python train.py --crop_scale_min=0.7 --fused_qkv=false --bias="none" --parallel_block=false --layers=12 --precondition_frequency=25 --adamw_lr_other_params=0.0025
Rows from block 7 of a small image embedding model, named by matrix and row number. Rows with one number belong to one neuron. Each number is 500 + 25 x the weight over its row's rms, rounded and kept within 0 to 999. All counts start at 0. Numbers have three digits each. After the name is the row's rms in percent of the matrix's.
After each neuron's rows are labels from the 100 images, of 14848, where the neuron reaches its highest value: "strongest on" is what is common among them; "lies over" is the class under the peak. Only what is clearly more common there than usual is listed. The data: Sentinel-2 satellite tiles (TerraMesh). In brackets: how many of the 100.
# fc1: MLP up (model.blocks.7.mlp.fc1.weight, 384x192), inputs 64-127
# fc2: MLP down (model.blocks.7.mlp.fc2.weight, 192x384, transposed), outputs 64-127

fc1.289 098:526473469481476489503495470500523529475507567489501496503470528505483530486461508457483464494477503490508551494471499478532484484494488500529528462481496499478472475519487488476531504514535569
fc2.289 103:541508524529485486501540443508505503466531528473516481492508553539546526474539485537499498526529497490564505470517493488500501471461504503535514503487501457509523496520464486513533500484503524
strongest on: water (71); flooded vegetation (26)
lies over: water (34)

fc1.153 116:538523518506559526486497441510482503518477511526494508493474460490460560550496511497501473510513488478526487485538505511472485516525496549470536466499553523518476494517539475505487458473490428
fc2.153 110:481523531492537501467542525498533551536516508509520458498531473467505522523475515473503561477510501447446518474473506504472521466501497482495509539482495475477483504496523506501514476534559478
strongest on: main land cover: rangeland (57)
lies over: rangeland (57)

fc1.185 079:496544524525508474486474508502533521503429463474486499525499452546515465505489507497509512529466517489436472525490518487459458484474490527524523459535469516483504484528494506521474506515455503
fc2.185 088:540502495540498491538499482489489506512502517493463549492455496487476486537547477480474488500515536469495517472467500517472498463481523495515492517493522551499514541546473498508518528499498511
strongest on: built area (87); crops (83); main land cover: crops (46); main land cover: built area (30)
lies over: built area (62)

fc1.251 082:488483491497512566525487561485482520497523528490489514471531478512468476466485515463473531439498533483479501502515520504543522512458466532482503526471493540567491459474527511471505466500493483
fc2.251 084:512455453539492533526493548467442452508535521471469505523514501521509498492497514461535495513537475484500486497503523509500441456509466562465502484530506516520478502480500489491524488514502533
strongest on: main land cover: rangeland (50)
lies over: rangeland (57)

fc1.351 133:521497493494447505515449478480546476466490530500474526489519482437482474517489503506505518535530446494502501505502529498491468499511457499489502514506490521496486519508463527512441483463485532
fc2.351 117:476470571519490520528504506463563516472506503528471510476507489511514498445500522490456531478505500473546526532499518479482462473498522493507532479525500516480478538549490521496545522504487534
strongest on: water (73); flooded vegetation (42); main land cover: water (34)
lies over: trees (41)

fc1.194 090:507501552499463493492502538491525500481510469554493528503514511487483518535514463514505446485495499516508493424492501547497519508499423496514489457512498450460499514494511470504458484494488531
fc2.194 088:508482471542496520487511506513534476500508500496490489513458478517506464488517507498468531494501524506471509513493492497482541521517466465467523481489518496481504507484543499495522472485514525
strongest on: main land cover: rangeland (64)
lies over: rangeland (65)

fc1.240 086:470465523492486522499513480501462474512504482500493493494498477485560509480520517504464452520509457515453534492494469521480493521498474462471483534461476514508484525486515546481478470501488498
fc2.240 090:508541480525554447499491517529484451514478519527510536532465531525519515462493487512473490522508544520478472491477482524495535490476456495482505491483524512485501525453501497503519516528473468
strongest on: snow or ice (65); main land cover: snow or ice (61)
lies over: snow or ice (59)

fc1.274 094:478495501478518497495463512515498478478493484519493498532499497472513522506468456522505461508465531453529522475472513531518539553511539485502517468530474514479541507524448505478485493514549465
fc2.274 106:492504487440515517476510498486511467541502489537494551502536483473489510526509500501516486507498514504517503505497525535521573523501517524510540506482454487498486495546492515490515475507513480
strongest on: main land cover: trees (51)
lies over: trees (59)

fc1.103 088:494509454466484486514504538547476532514510524486510500536480531439462501461481505496497511475496538500480540486510516499469504485528500523452520504517446464489501494489498473517540482453512441
fc2.103 087:495488551520520507516524560485490513518522497465534485494480536479518531502491521459492498496447532501519524538486480552531516491517498490503501542455516541478479499489492494512526480472477510
strongest on: main land cover: trees (45)
lies over: snow or ice (33)

fc1.211 077:511476493498511550498475520510547512463510513515469478502516462515486508458537517516497541521488516543487496489501509506477483525520497457519495471512496477480529489509440501473485531475461476
fc2.211 087:505422459474480513507552523481545518497509508488473461513514477557529507484477498504487533548535491480538433509492467483462501518487495488510471497491492486491491489492546507461540514528539491
strongest on: clouds (75); crops (65)
lies over: clouds (69)

fc1.313 112:526482518469482508493539510511487511500508531472487516484501520502526495505533490522503477473501495504509499536514506475550482522499473538528504486490484491435522524520514515538479497504467497
fc2.313 106:513460497521454492551515536555480487553516485512489510460491502459482468518497503465495455508558549477513550500472470513468483460485532498532510475507465548498482490466490488520475498459488489
strongest on: main land cover: trees (58)
lies over: trees (53)

fc1.342 092:494490458521489483481504540505469519526528465530481455514534471495512532528504494437473499478490510516484436505477513555517503537506487527513482510536510500522465522439497524515482491557490519
fc2.342 102:505457494467515487516445517535500479493498563501531484541483473486470504505536521506555478487509516520458509521534489496480524545501496482505550524524572464503544522504553520478544509459499530
strongest on: crops (82); main land cover: crops (72); built area (69)
lies over: crops (64)

fc1.347 114:511537447510515528511461494498471487500473520453464528536494513524512525470504497533495461475507441506516475474540515509521549473507503555500494518494494520488497507507565529466476471454476459
fc2.347 121:533533551482469513467528497448527472533483534496494475488515462500488507505448503509519533501477492514496489511512488474518542495514502477520511521457476488467508512525474494509512543496500523
strongest on: crops (76); main land cover: crops (71); built area (66)
lies over: crops (73)

fc1.84 076:492475474493489497509499530490505474476479510504520531477472497492488524489514469517494463470457535499496500487516465470530486499538501497508521535444468519496503539521509507533497514539500442
fc2.84 074:500526538535471480463523520511481522474539483540549482516517488493507530492535529478501497494466487542504537511472489458486476482494546522502492478484543484508491520504506448509462498453521514
strongest on: main land cover: rangeland (48)
lies over: rangeland (55)

fc1.228 115:463491501504474500539514509538483499518507536460494528449538472500468514491508508512503525497451472502500493464510520513496502486481475468492491482499483541507499532520487546505493469435503536
fc2.228 107:508483490466503495512519543465511508513493544498485490542530487493457503505512496525539489510444506496499522465471528544499513510477469463460472521508498544502513522522496544514497547528489476
strongest on: main land cover: crops (51)
lies over: crops (47)

fc1.182 088:477502493482429514519456519495454481501499484512519516517508510454480510495535469472467479504480516508463509481548515518515519453498499547501503508468454465468454458493528518514484527512493477
fc2.182 094:511550491529461486536474490541484474482479483492473458508487486530525509529529426539535484503469537512501496468464542521495496447490526514508516496459555463487480507504509502457526506484482504
strongest on: main land cover: trees (42)
lies over: trees (41)

fc1.85 097:469481515499496486538503461520494483480491511489483480497529499542474477479457495444478519502483517516489472517511504505485528523502500498470491504479487463491502439531519469534497540492506489
fc2.85 092:500481527535518514524525510497507497469526501496487487520493509506494496495494508468542537461549496466482485438523463520485502535549484535491459529515480505489533512512466516523463530513474547
strongest on: main land cover: trees (56)
lies over: trees (55)

fc1.116 085:490459489472440499496510487485491504531511517493470514464479470542487516474533485493487489506455512522468496559497465537504505499519441461491494477465480516541473494490495493502456489508484515
fc2.116 079:492488490476445509514525506524508515523485516483487511496479486509506545515519496525467514474479491474464479487514499532456489498539486509503528521462490454508483525513499512542468490495499500
strongest on: main land cover: crops (46)
lies over: crops (46)

fc1.131 102:504469507421469498516495488506461469508470488527519519485504503525502493437506505507498484463501494514486518515523517494490471520539452499510533471515530480444508478517483526464481548486429502
fc2.131 115:500515492534485481519497509486473475470532498476511506521478509490534510482481511555472483498520503503496511496519503527443533440497542467481511524508483510478483450470528512522488525492503476
strongest on: crops (67); main land cover: crops (44)
lies over: crops (41)

fc1.283 088:478500504480537531504461514481490482458512490473441521561490475507502550492513513514516488477516533523527529493523501506512477504475480493530495451517500471525499503476476529491497473458499536
fc2.283 097:484539484565508503509540481503561512503506518489496521493506457523498496466492482509546533498460494479507509527512493524517495508470523516528473499467550526537536504496522498444560519455508489
strongest on: main land cover: rangeland (46)
lies over: rangeland (55)

fc1.49 113:514506513481531450455487516511507474495478502482485495477536467458482499509516487536532537477482490521513510460454489519478490480456537489524496445507460500515466506525518471487486510461525546
fc2.49 106:531538505504494493486506519543478492492495495555467503511537489495521473540489483492493485516485509519494508467488508493481496498515497537526493455469554490532492505507536500508520492499486497
strongest on: main land cover: crops (49); flooded vegetation (29)
lies over: water (28)

fc1.369 098:504511560522492471540554521482473452476476529488489473489539490516526481468513463504519482464481497531524486520483465530467513480495452520457508499487445535478519504511499517451512503474463486
fc2.369 088:508468488507503509580526520519492462513469472497536474492525442538488456483462508514509500481436521505504524550508506471510498490489452479481484483504528490477481473498524516494464510462538482
strongest on: snow or ice (75); main land cover: snow or ice (72)
lies over: snow or ice (73)

fc1.18 089:524467516472464463443502514499474518482519480519513517500452511462461489509470477469483477533457538504498487495476522485480500501478484526548481523494482524512521563504470474534512505494470525
fc2.18 088:540480469535506460440485521497501524499498525509543531517475495509449499528523494466527469467479520510553524485471508514494462505547488483492495528526493521504493489487504493513493515485488476
strongest on: main land cover: rangeland (61)
lies over: rangeland (52)

fc1.193 083:461514507488505527485511528480475494511509516538476505465504479467473469503515478493473490488486507455559478543534513506526460508499486492489492518505472493483564448514498455483548515463531500
fc2.193 084:508483504487477484479508498545502531442517491528536572434454484497508490491528483550494488515514536514482461481517489501480468498496510517555495466549534501513505498493510470471487482492526464
strongest on: built area (87); crops (82); main land cover: crops (50)
lies over: crops (51)

fc1.58 122:548478453519512503501519478463417510480477513543477498509519516468527508500505520491503505495534533513525499471519485486531508519488509531472472522473537513518491462523497494481494481512490510
fc2.58 111:466486481511523483530544528503528510484514499540484519512513519533550492528548550514488477475531502485498467500501519550528467501502472533479494513530526516545528481505503530477536502490475465
strongest on: main land cover: crops (43); flooded vegetation (29)
lies over: crops (41)

fc1.96 103:511529508471491515493479493478503507434511439482476514491497510479515514497482504478490488500507512504528469501480477547493493484514530522472481462493508514520512491494508544483505497514497523
fc2.96 109:457483493500523449472504458463488502512523484501493501514524516505507489519474528472473491522479517505516494506508458513514468506494539541487506482471540480493487490430519493507530471476521483
strongest on: water (98); built area (77); crops (73); main land cover: water (61)
lies over: water (94)

fc1.79 094:518508486483525492545470541460489486452490462512553490494496506492521461518493526513464486505506536501459519473491519498496491453499517504506477502499504547492468545484438482513502497521478484
fc2.79 087:451462517479524463531499514478449515525496471480493522459518497489504484529524490493493524538489544441518502497518505532507489458469495475481479453462554527468499496533528488488531532501542487
strongest on: crops (66); built area (65); water (65); main land cover: crops (54)
lies over: crops (44)

fc1.80 082:501496458527474505474461476516483447489459520518487499545485486463473540481509506503526501493484506476464524536492485505505522499461506452487443505528501556486510496463456449461494523544486459
fc2.80 081:540512465473502531480489494469505446495514449517516500536498508450467529488500496483518498498560480521503486524512528508535500516510493498472518478506490529513529496477530494499491498510512453
strongest on: main land cover: crops (46)
lies over: crops (40)

fc1.202 098:477484481484467494502543471486488461542486518475499488523480492497504510437511465479483510503456507530561515470502481499533485501519537477493523524499495513486518490508508509493532497528474557
fc2.202 089:500497497503494532471452500485485469499495445513486500466529511494529520485505512482494534467501520513519523492470456474504480463519514507513509482513483511509489525520510478461508478503533501
strongest on: built area (72); main land cover: built area (64)
lies over: built area (53)

fc1.8 116:514487533480498509472524454518452539467493464475506523491478523509511519497519498484525474479485508480476489521512480536523514511469514512476514495526495495533479489507456487505458456526475505
fc2.8 126:496544497447474454496489493514482485468482509472512513505505506524460536502482453533505530485496503548481485489479519522532518521506519494492513521501478499495540500437516483495520474494471488
strongest on: water (88); main land cover: water (69); flooded vegetation (28)
lies over: water (64)