From a checkpoint of a small image embedding model.
Model: arch vit, norm rmsnorm, activation gelu, patch size [4, 4], layers 12.
Training: soap at rate 0.004, batches of 256, held-out accuracy 81%.
Data: trained on Sentinel-2 satellite tiles (TerraMesh), 145000 training examples.
Rows from block 6 of a small image embedding model, named by matrix and row number. Rows with one number belong to one neuron. Each number is 128 + 24 x the weight over its row's rms, rounded and kept within 0 to 255. All counts start at 0. Numbers have three digits each.
After each neuron's rows are labels from the 100 images, of 14848, where the neuron reaches its highest value: "colour at peak" is the nearest of a few named colours to the mean colour under the peak. Only what is clearly more common there than usual is listed. The data: Sentinel-2 satellite tiles (TerraMesh). In brackets: how many of the 100, against the usual share in percent.
# fc1: MLP up (model.blocks.6.mlp.fc1.weight, 384x192), inputs 96-191
# fc2: MLP down (model.blocks.6.mlp.fc2.weight, 192x384, transposed), outputs 96-191

fc1.84:107139157135129127134119117105168148109118090136121138128130119094135162124120114173158065128109116101135147140132129145109110121150178131107126103149124137147130129119159138145101100080176098128113084139146157098128107134149105125131149156125144098089082122131138144106096156128112125151
fc2.84:099180105117125119144140156190139163143121138109094120133106146098146164136139140152139184148132172095149130158133137095128151085164182129133130123121151142114129091143106144102113101110140102133103090126109125121137134117091130100112122155117128064100114179101115144129146104135165113186
colour at peak: white (97 vs 4.1)

fc1.146:104139126132091137134164154163149121144122147133151112123129172217132058119120058114090134122138137109134134108140122129168129185120139150106117152116120124088106158086114143125135126122150120073124118118098145147135127141141152111160143090122123127144122145118096143161139122108120126121
fc2.146:109130136133117132131124173100163131106138117113114105126174087108094091117126120118121108162080151112119113093146121161142123140126131138126105107131130147154135100154128179116132108134147090139092100139141104148112124119155149137139108155184087154134111139102116126138117108099132074162
colour at peak: brown (72 vs 37.2)

fc1.341:132132170144124095158143134121122082130120109145115122160144140120133170074149134145109144104108140159138114167135105126093127157107148134121146113100113143144094081161120150140081114113105121149121118116123115101095072119079100091136089105108142113121119119129082160140131173156130126116
fc2.341:096123167146134179098140163111115117110110140094101131138166113149111158123091116147127147116105074185088097165139179127117141121140131149136151154140092134108108127151136201147093146098118138105144130140165137120134119129109161136112052130130131161155139167115150143161118176135118108143
colour at peak: white (91 vs 4.1)

fc1.226:162112139112130134141147145135154157105115097147114098161166087159063116119125133134112099061110141145136100119137147087071098107109172111148177105113148157106128161138160152106150109121121130154148135132085116167136156142137150088117118133104130095130137139152136137153193138097117145137
fc2.226:149112100164135117136101126132144129100111143152098073170150145066140143118129186160129136152151157135174154111120130151095094084143138151111176119105161160140160141159161134110109156142127122144157068108147123124139089146102148100134151174096118115161139105164132185144120139129109176146
colour at peak: white (60 vs 4.1); pink (28 vs 9.3)

fc1.257:105095130162102125153111099128143091088122109132128132124078099113113112151133141105095161112128125118156131066154087129162114110127112171120140164094145071115162173160080146145141153117140124127119120118121135100094130089121138145120144095064157112158149117130151125136139094132157076120
fc2.257:144105128166083117151092171136101152114118110147116150092089120176107180099112081104093137112094137116145125134133159131138094104157101142142167121146151110120104145120115146090171118083118159127080156102153130162094157145072152131122122107123140123093149125140162083117145102125138137133
colour at peak: pink (35 vs 9.3)

fc1.271:119160097170176150150133156157144134127128127152122151150093143145091092107146116121141144167153121087135111150160131183118137130128148147139131077122139167112147113187154111115107107161152149126140172139116119152150142116124128170101088096168136109144148107152118125084120117130162140075
fc2.271:138124165111128132129089116167086155153112120083159122106130095121114098106109137157126142143166135121147105117122130135137139131124140142138107130143159110094140160178175132095063145130165151119157180140087156134110156127165163141108138120135142122163119113086136120123111116117128154142
colour at peak: grey (65 vs 26.5)

fc1.211:134160142100140185182159102097169125116083091125134088132135099141169136111094169094159136149086119132137119150102112165153131154113154141122131136149152153161138138143120104119151161132139154093116091100127133117127132132147131155098115086133099155152124075152122111122139126161111152089
fc2.211:136146134101110061156120122138153130116111107126137126086158160137129097094094101143151116137129163137107149129163100137143136137052186122122119138140095136141104134114142145118138140173204105126147105113164135131140116154087136140155115120149134131137114127147158105164106139143092115134
colour at peak: pink (41 vs 9.3)

fc1.302:146142135125118134115149096118166124140132133087140146092152135135111142083129096120156155130126138159128103136183077139173110103097126152127136113103089131118106090135094145155116120133099143125132087151122126126100141118124141096169138134100129185149145116150139110103096157111127129153
fc2.302:110151115098147086171098149155112091110133101142130134144111132089120140150125118163173120138138152147125128218186117147102078117127120139128129150137070133131126106162143124172132074129109105159117136131155115077168089114167146108120101137111169118103085148154135139113119113129129104135
colour at peak: grey (59 vs 26.5)

fc1.280:121145160111126097110125132113108126124127138150103130073078108096150116108178124164162101141099105142119105123123105121157115141148131149116123105096132116133098165111135099162132121113123058127144137138110087140101077150090122117128056135143145127152111164135097155156099156122110142136
fc2.280:128133105083144093161080124162105137133140117139166120129101136146122128136155135170108103162123089139119131129073137147133082136183106129115143164119115128147120141077109092149150113143108121139158150133111085148088100115144184121113086132172138160129149166160119161147116163123120122120
colour at peak: green (25 vs 1.2)

fc1.311:139130138076120144137123099159173160100119096111133114098112083115107105126107138148123120131098146087125128131142097121138114146116150100104122172083156129172150113111145105188100140128062144102136105128110145127133130171152104161115088162136129153096115131112151136141134118140075151120
fc2.311:120148103142145101137118146167134097169134129148070159118096127127157117161141099167141152127175120102176118090161178192161122135083116142137164136101112138087157151126197148111100104123098129151096156144139102140101102123103126124126082139138166107129145136129132097128123107101125168127
colour at peak: brown (72 vs 37.2)

fc1.359:133138127163128124136097095102118132151096075158131143108118108124197151087120134125130151110121121128123142127161170141131085111101127094097140121160114124137151147127146101076158107150111067121103134144136113097141123179095090110103131110115149157136105154116124128108105180119126124120
fc2.359:128156104103140125151119165167135116136133131152153057121156118102092143165146101127126124110107116145144117094121128128094095128173175116133137117118112145087106168130148192136084104097153154105191106142136155118103156158139097110136073121163144140111129125132108117100127140148126136112
colour at peak: pink (40 vs 9.3)

fc1.361:143114156132121108113136093139099144113102103143103143103148097116144132075151123151141129125128098109150179131115118129120146100132144080151094196154164126113132099149118145162194114113130083140090138159112131111100145160103109078111102079101104126128137115203136102113106134107131123085
fc2.361:125143144149089101115175111158109140090135094143143111136161109106139139131168120154082141135098111132135141137117093103128119123125109115144125117126121144131085124130123132136127105131112112089135090121154173141083114155174122150091154124125082169085157125153120093101150144135141137109
colour at peak: green (41 vs 1.2)

fc1.202:100150138095107124131119137077156170150096133144114159152102144157104129130146080127149117087146127106187160106144109138149135131179185095122088121131160120134134135132117081102152096143143120157123133109158105130105109098098097100123132186119139122119130132128128141095119126079123115134
fc2.202:084160127151138142113111168121128156126113114130145159109093108124136124127081097106138156129129131115162146143132133123107145103186146153125165104168140137139124127105144138110125164150175136141178163079120117100154162108137116145117137103098170134128129120153127116123107117143118147108
colour at peak: grey (64 vs 26.5)

fc1.122:113107123139171102125123125136132112118139148131131127099104120127127112100108106119160134102121119121114115162140155081085105150094120112123155169156131083089136096108141129119093141160103105170114136133156135143139132112099125160161116150144116194141117116141122125151119160100159135122
fc2.122:099111138155134088137142135082142127109125133134065133192118156119115161148150120135186101070112098124172113137105122126106080163131135125115132179085104138121142095125125139133091119093155144130172184157084161131160126096131163151131149121119156168117109128090145126160102163127162103133
colour at peak: white (45 vs 4.1)

fc1.69:147114146132105111111109121138151142153116124157098118116126138121150140126137082098163124145090110152129162169114153130103127128136148163141121107145136153141095126136098153126052122120156135189118103148147137099155108119114123135111128084174149137129102071116122105145147150090147101114
fc2.69:110088150169142150116139127119132132138153117128150147122114141097132118176108106128090139123145124113109143111095121121137149137101129104078090124087103161127149123145079142132116106129119139118102111111085145149119139120133153150157161108136138119134148079117102148086169152106144103177
colour at peak: white (32 vs 4.1)

fc1.289:135131125151113130155154083105135134132097099131157090110124103121147149113145135124101165109135148125161112157150134173148105147148133150128166078131123130082131168135113083150124130088081155151112123145105084168118144111146113156156150089107157130084149135105091139114113073119098113137
fc2.289:142140106119136173131132117136128106130127141180136147147127168112169179131164123137102154117134170130112112108091112117111108150138122117131144116142105165134087162084153121112117128154188112133091083108110127121129126097165137102097091138130106133140126116117128146097101121116136136093
colour at peak: black (47 vs 17.6)

fc1.365:087099086093148124101132165138119102104133083110120093164160168121148146135134155141128162101102140110097106127128121103113113094149129128141108137121136119191157124131125127116114126133094124110098091149169158135105089123113148135167139140109105110130098123094135135123112113125110124109
fc2.365:130131162125079115171150148100130118105111133103169121121158118117159106125139139143135116144108135114129119144131107130167123162101169099165115130153096121145123134149162086186156168175129130161129159154093148146155131152100147120122119140157100138110106140093137065120087105149147154135
colour at peak: orange (32 vs 3.5)

fc1.112:170130185100080108093099103121109136123077121106143127144157142127117128151100118150114128088093142129077125141138141124090121119143164113101141101108130114119079153107130150134092092141144123108161146091121135133148188123113146146096148165068101119123140122118109189141157109195122111107
fc2.112:124125104123137163145112130183086109150087159165085140098137144135123160128134111142127128138176151137154099085142152117128130115092097129121095118122116111172116163127187183140124103109085123166106107147118134112110129149131123166143152121126092112116122120110100161072174152160153133086
colour at peak: brown (79 vs 37.2)

fc1.129:147141107121154143190122137114090091150136115109085123122153142151111152084149135103132125123133109121136162139149143126104066116116138111190161142158165160142182104162126188090160164112148146115095151134126091083158133160111105107131122139124103123110132150066125122158137151128173124093
fc2.129:153166099122079082116126141148114090123119111149101120156077100126154123160106100187161104109140143116127175107099173142145107134116157105118112150141123120100116109091163130141089096097085121091136149140149201148105130135151183105108159142128179169067150154145124094120078150158115129145
colour at peak: pink (28 vs 9.3)

fc1.161:144134170082110092091132149096127127120153128177132108085139171110148146157143087133107179162123158135121104143172114114092119099157090121106106132121110125114102140131079123139145147177128139130131094110109127119116115142137114065132112153137128112135112103112167139122124128113091079134
fc2.161:138096147131112124145115087127164113091143139156125111124106164112136110117122102145121144138108096118120117138137103107123097134123135110119167129132105175143157163093079097127126131162137108118088131172127129089109104114151161117108159130101148168114110158095161173111165136115186133128
colour at peak: orange (31 vs 3.5)

fc1.329:134122107124108159137129139117155139130153127147127152144068171084141123124098130135175106135130145143159116110129134112148110137116106160139128171168104129118161129135157122167094136117144120126112102177109144158154127130153154103163164105110082114167151134144107101117107164098116118139
fc2.329:162089126081116107140117108111136126153140174168141110134094159083103111124146129079125117107118130124135098143148122156128076152127142130158106114118128167079123142155080156115164083115095143145115125134148146113143138154090133112127121107140124089091113150166153106169075126104135144093
colour at peak: grey (65 vs 26.5); pink (29 vs 9.3)

fc1.334:154142129128141146098102129158108151120117081167145110118118131091104112164144119104093098144109154108103122147129165079131155098158088085111102112128122162131115140167151099124127126146140097112145135132115162104136105094132065105117154172122151093121094108156112136111084114151133124109
fc2.334:116134080155114091143127152086135137154087137142075169103179132106113109146128154158123130134139135113125188104092103140139151114150159108176103103149094125093120130112152102132133076132129132113134117102129156113147120114073165069145148194100181115094080159142161144107163138105156135077
colour at peak: brown (72 vs 37.2)

fc1.75:179132131103124130172094112087135132110121146150196135131104137151154140140134148086079134093106100114150169154144116124124130137159170124136103137123141136160173111109139126144113116102153114123127100150151089111130093162115157138100120102144106105116110146118106094132128119106137094111
fc2.75:140129114161142144136118108089140135146143107143108116140139134156141160137095128137125132140130150125159115122116138112118154122156110110142093131176133128112138146175119095157176119154092128179126142145107084109072152125148129142091193144139135158148127138152120166111154127106118157151
colour at peak: pink (41 vs 9.3)

fc1.205:158174130116114137121132124113149145126101120137167121124133161167140112096135132112134106131149125109164108118153082152129155140107127147156139132097140148118136157149133099129100148160143128131131110130079153122087106138170154129101130124120171150126120101080088101068095138088099114117
fc2.205:124105099141132123131167168129144161110108142113145086136153122126156101135150117123155143167146071141109101116175140130113164163186125170175155083100157134116159091148152103104072134110144129129115134180089154115139136104130109142108154132120105140159127139108086174129081143102111103090
colour at peak: grey (53 vs 26.5)

fc1.198:128110135122158117113173142109157120159126090112140184141154132128099095087104150137157109115092159097094178123160127132103102117152121117126159109162124091123114133149119149150112127105169044121143107128145140113144142131142114133118169119093104130107149110114117125084145130148137116092
fc2.198:141140126107141118123184119086094123125156102117144149149111122126143151139168158155155091124096121128149165130085149089130093143119140114094110118197104085119124109106128067147111150128141099076108160133139145103132154137155129131105127175118114087122139154142177159140128167138120126148
colour at peak: brown (66 vs 37.2)

fc1.166:122136114144131139132170130091136135112152150126127099172101120083126144135139137123129107163126083133090136175147156150103134127096126127082146134126095139137120146166137155121087116130143108123156108122123142103106131071161130140112136111120128135097135128123177144111181102125095111157
fc2.166:120140122148091113126157123098143102147119142126072148169114122113117120153141161125133116090122175131112116130107140117119105121138130122132140073128131124145103093114179142146159117114105163085102095112082134158122143113106171128177108131158132160083075135157159103113164128112126141114
colour at peak: brown (68 vs 37.2)

fc1.130:118122141162109101069168156124134103082140143122129073115118126105168180111091147125098144146105118121154143101125125110126111153150194148117120175126171125143098126121180111158104104100122129134122110133126113102114151141129079114116081141115161082104135111175140132075064123128101123146
fc2.130:143139086113088120085169159102167135128114152105105102134091093142166159152111115093154096140115088090143099139116168158139108153146183117072097140134128163103156103158164124150122135120138123112104131140126106089121144156123114104101127145073100143102116120164148113104156111117091168139
colour at peak: grey (77 vs 26.5)