A small image embedding model, trained from scratch.
Data: trained on Sentinel-2 satellite tiles (TerraMesh), 145000 training examples, 14.3 epochs.
Rows from block 9, named by matrix and row number. Rows with one number belong to one attention dimension. Each number is 500 + 40 x the weight over the matrix's rms, rounded and kept within 0 to 999. All counts start at 0. Numbers have three digits each.
# q: attention query (model.blocks.9.attn.q.weight, 192x192), inputs 0-191
# k: attention key (model.blocks.9.attn.k.weight, 192x192), inputs 0-191
q.153:500431488485626444442555527483519505462496515447552476432495466451495455475461493528495516476524540493518474525606427522533503540522513541477440505477522518448454505433470456470491554511516465438420584485484445471468538498492548474522550536524486503506549497527468467557453541440519449504477573526559530496480463449538577435559457527417512517500589486484495528504523501536549468512506493567531491499543492503549483476568581450501507477498527490498482503491547433486496427461555477443531484468534498437556496491466529585498593440576544494490483505467500455522527479566464496539
q.154:485448521524442558552495454543443474540531491421544497583507515453474505529495514513471546540554498494471459501542477501491490537511515559504449543482436522498548518489521552488479509518628508554530546495501489446497502522468497489492502578527479482485528542546479550432499502522551477449514528489520523514535464560539524499444415490486555505473577477507521480535541464424487428512467471497477517480485602529589426512554450532521517445519482520481517517566522491487494596471539491466478505492465516438459500460473470528504442530460506482532457473522494472483494496483554452523
q.155:482537517510501537503513517512543551528552441478518555516466503502547499479539490497506543518459491528522463505441516519512484526501584475527541481507471427467528514494554445561497471459510543481448472499463506453518484445456518479507538455433489463519519593529507508531481470525574531501464454464477512498505613567417521537480445464494468546459488517499457532476519514509511455522545566497397444525469400487475528516535491500504518545437480473482419518552456412571556503465503516543551488490473524563542485497426501518523513424470494463533502507481477523520513498501480531572
q.156:477541551491442573526518570529438553558572489504503446471526523418504465502535476547501492507516530560459460517545515441544470509446546535537454497550502527464457491541494560532495443466453567512511419443491450491494520490493512515434459575441506495466510497522461473453405537595508464530568411486611464515525515541422560524524474541440495508498448437484530431470524502523529531449500537535388533509519533464446482466483553495456491484485521478425528532527468485551501498499513484450512547541467462529531473488561430505449458471582464493495460420523434462516545481500504464504
q.157:499459505489455497479434587498451463549507420522551497504464486481510504482501510500518488440420530513467501523566476489525457445613521488561604542440560519511445457456431495525411489493491500440538438536523474531497497472507441550470456491539484496505468467509518430468468592464522471520550536514514530490472463509555500527579472465556549498482493433485579505436498536540449495546433531520447573457540471472499467459452455476541529438566491475477477482526541533512580463473451518457499486477495581480473475527553462517449548529517564527430495501569520505467485512475516468469
q.158:559469460542518528536530456494547494567519514529515467420543432561485468462557450466483583537550505517447449556452512502509524520475530490479461487468550488512552488532454526522390499509470479483555486499533633512508518509520524478519471503517573517488467500483525463539430505491523494449491456535537517434513448458540489519535532533451463529590571515527528482538475421575506534527504498515540475514529583519494502432548468595542478440509510485517515489518580542464467420458501545482479481429438480512434496478490477532510537435442455577530440461502438465525406537495503556551
q.159:512528514549522512479498418404488427497522518491468521492585495557524528527514469523491448499499507492442440490518525395495492558482519460475553573413467414494532518510494480463534552535573480480536527441493462507518522467483469457474516514521517438528526529504507516536525468424563519444494492537547591508487453478430552542505512434554378486524518567530506508489530415559422469493436578508465536479482570472416566447557515436526526542486467473496491491535508462532476444518514516508543477491546529520557535524579480534543504524536518501497404447474461529536434529468542519511
k.153:542549477457542517454421495436467419485491490491416537530438592449541471506439578469563438491523508500490531507441566517453496519459501488534512483496524459517436475478519527493507516538448482497495463485557468536468461539473472502507504513478529530517462554556465536507420475453503584502479436466514526463494510497527531495458545445455511503514495598572425538426545565525506501474554576462487514434498491540457550508500484518609520443479521447488489506514485419469474535477535431514509521423478469516462421456578462501469517553471497448555531511601523542554526502474424493509
k.154:441478505504496542574509562501527511535492452430517587580504459437515497501440484555560454515492489488549477498493498461472549448577527461541538350540534523568492423500479477582468497517408541439488502562574459526623544538578521480498465450500456473506518494576469470481475430499468522581537449485440466478493527453508559549599520503497527489456498492423517490512460456546463469484515526524486454512604539524527531518523551490521439551550534415453539588536530438483574550496493519478464482517546446471459580578497448534549490530540546544487494538541503498433538477487459497564
k.155:544514545509540530483508517473503511497491501485481523431517572579444499522545495492467555559512498546530531530548460475480454541475584545490528511446446482461499530556557549494512499531521502500445464480452547460442442494527492469545453513500541542539542563484417465479466524467461550543469466496551464492537540530475524522435507464452552518490503524525531528488498516523501482517429552491531579465494491470514504511514492544502498546440479502495461471508520494499463501527557490521468499546531568524505521523530492532499562508487480502517505493479427489519520614582469525533
k.156:487524597488485468501540572556465526550534521536413476515515509477581486439510482542564468556453434422564513464484446565498471457549475521487478510488431474470461541574562508557541494467483447446504495557556439527471499452537530480450520533463477492534478501495518523474466534435491534519484467483551530493449604524475581500524475505520577521457559493557499532468488503520478459517508536555450528525546441500498443507519488464524527419522541485457484487532597568511554452503539506528527559499475502524429383560514541548517444485537551546531562539518483522483474584523506602593
k.157:518449473570480547492506507557458481548466450507508490454440538451539501420474501498542464463461557468550473496516422499460487367536554495532484463555468503482518457517516511494558528562523478463512520504507494529494483505542472571452519488413467501511500434511472530464536467512545467491501475515497547512456559486517514540443509503519538508474440549394463446469467484470580493558582467428485504477530491552475488491560444483498450504570497467512457547539534480484528469525512448486407446571471469478489497468563570496531457544549504483505446408566526352544495513528443536487
k.158:564484479539519509515460478491509500529469526525434451497524504486466433509548474487501503528481473483548481483514485550527472485523590463485537496533512528481516487443493475552446465557486525496506565518533520479548486443489559549591553392526494489477457502498485424557482472526494472515500455478595519556526592555580513482505515489513504576495422555470494491443597547525398432570544562465464507528556554555440496487512503492468448477568556486423478468547558525524493478483445489478511505471513514461551421537495482511452550445516529552465507485486524472474456506504473526460
k.159:507449489521492480463444489467579520516483452524469494468506528559475561469526444473534526486521527558519508474540526509447465482438419482506436386520602464535499510491487551509488483530500509486501439534523544529523463495529513516510493491512435475461415529548444455480469468481498610483488511436517497511444555497607530549502534544449450474466517465465488491542529537540525534540461442564439511567534567527530447517527468470530544582477495506497487464534535550551504498513442460448565522454465508499525514498453522540529515433503521466557509473539491451492491523537502508553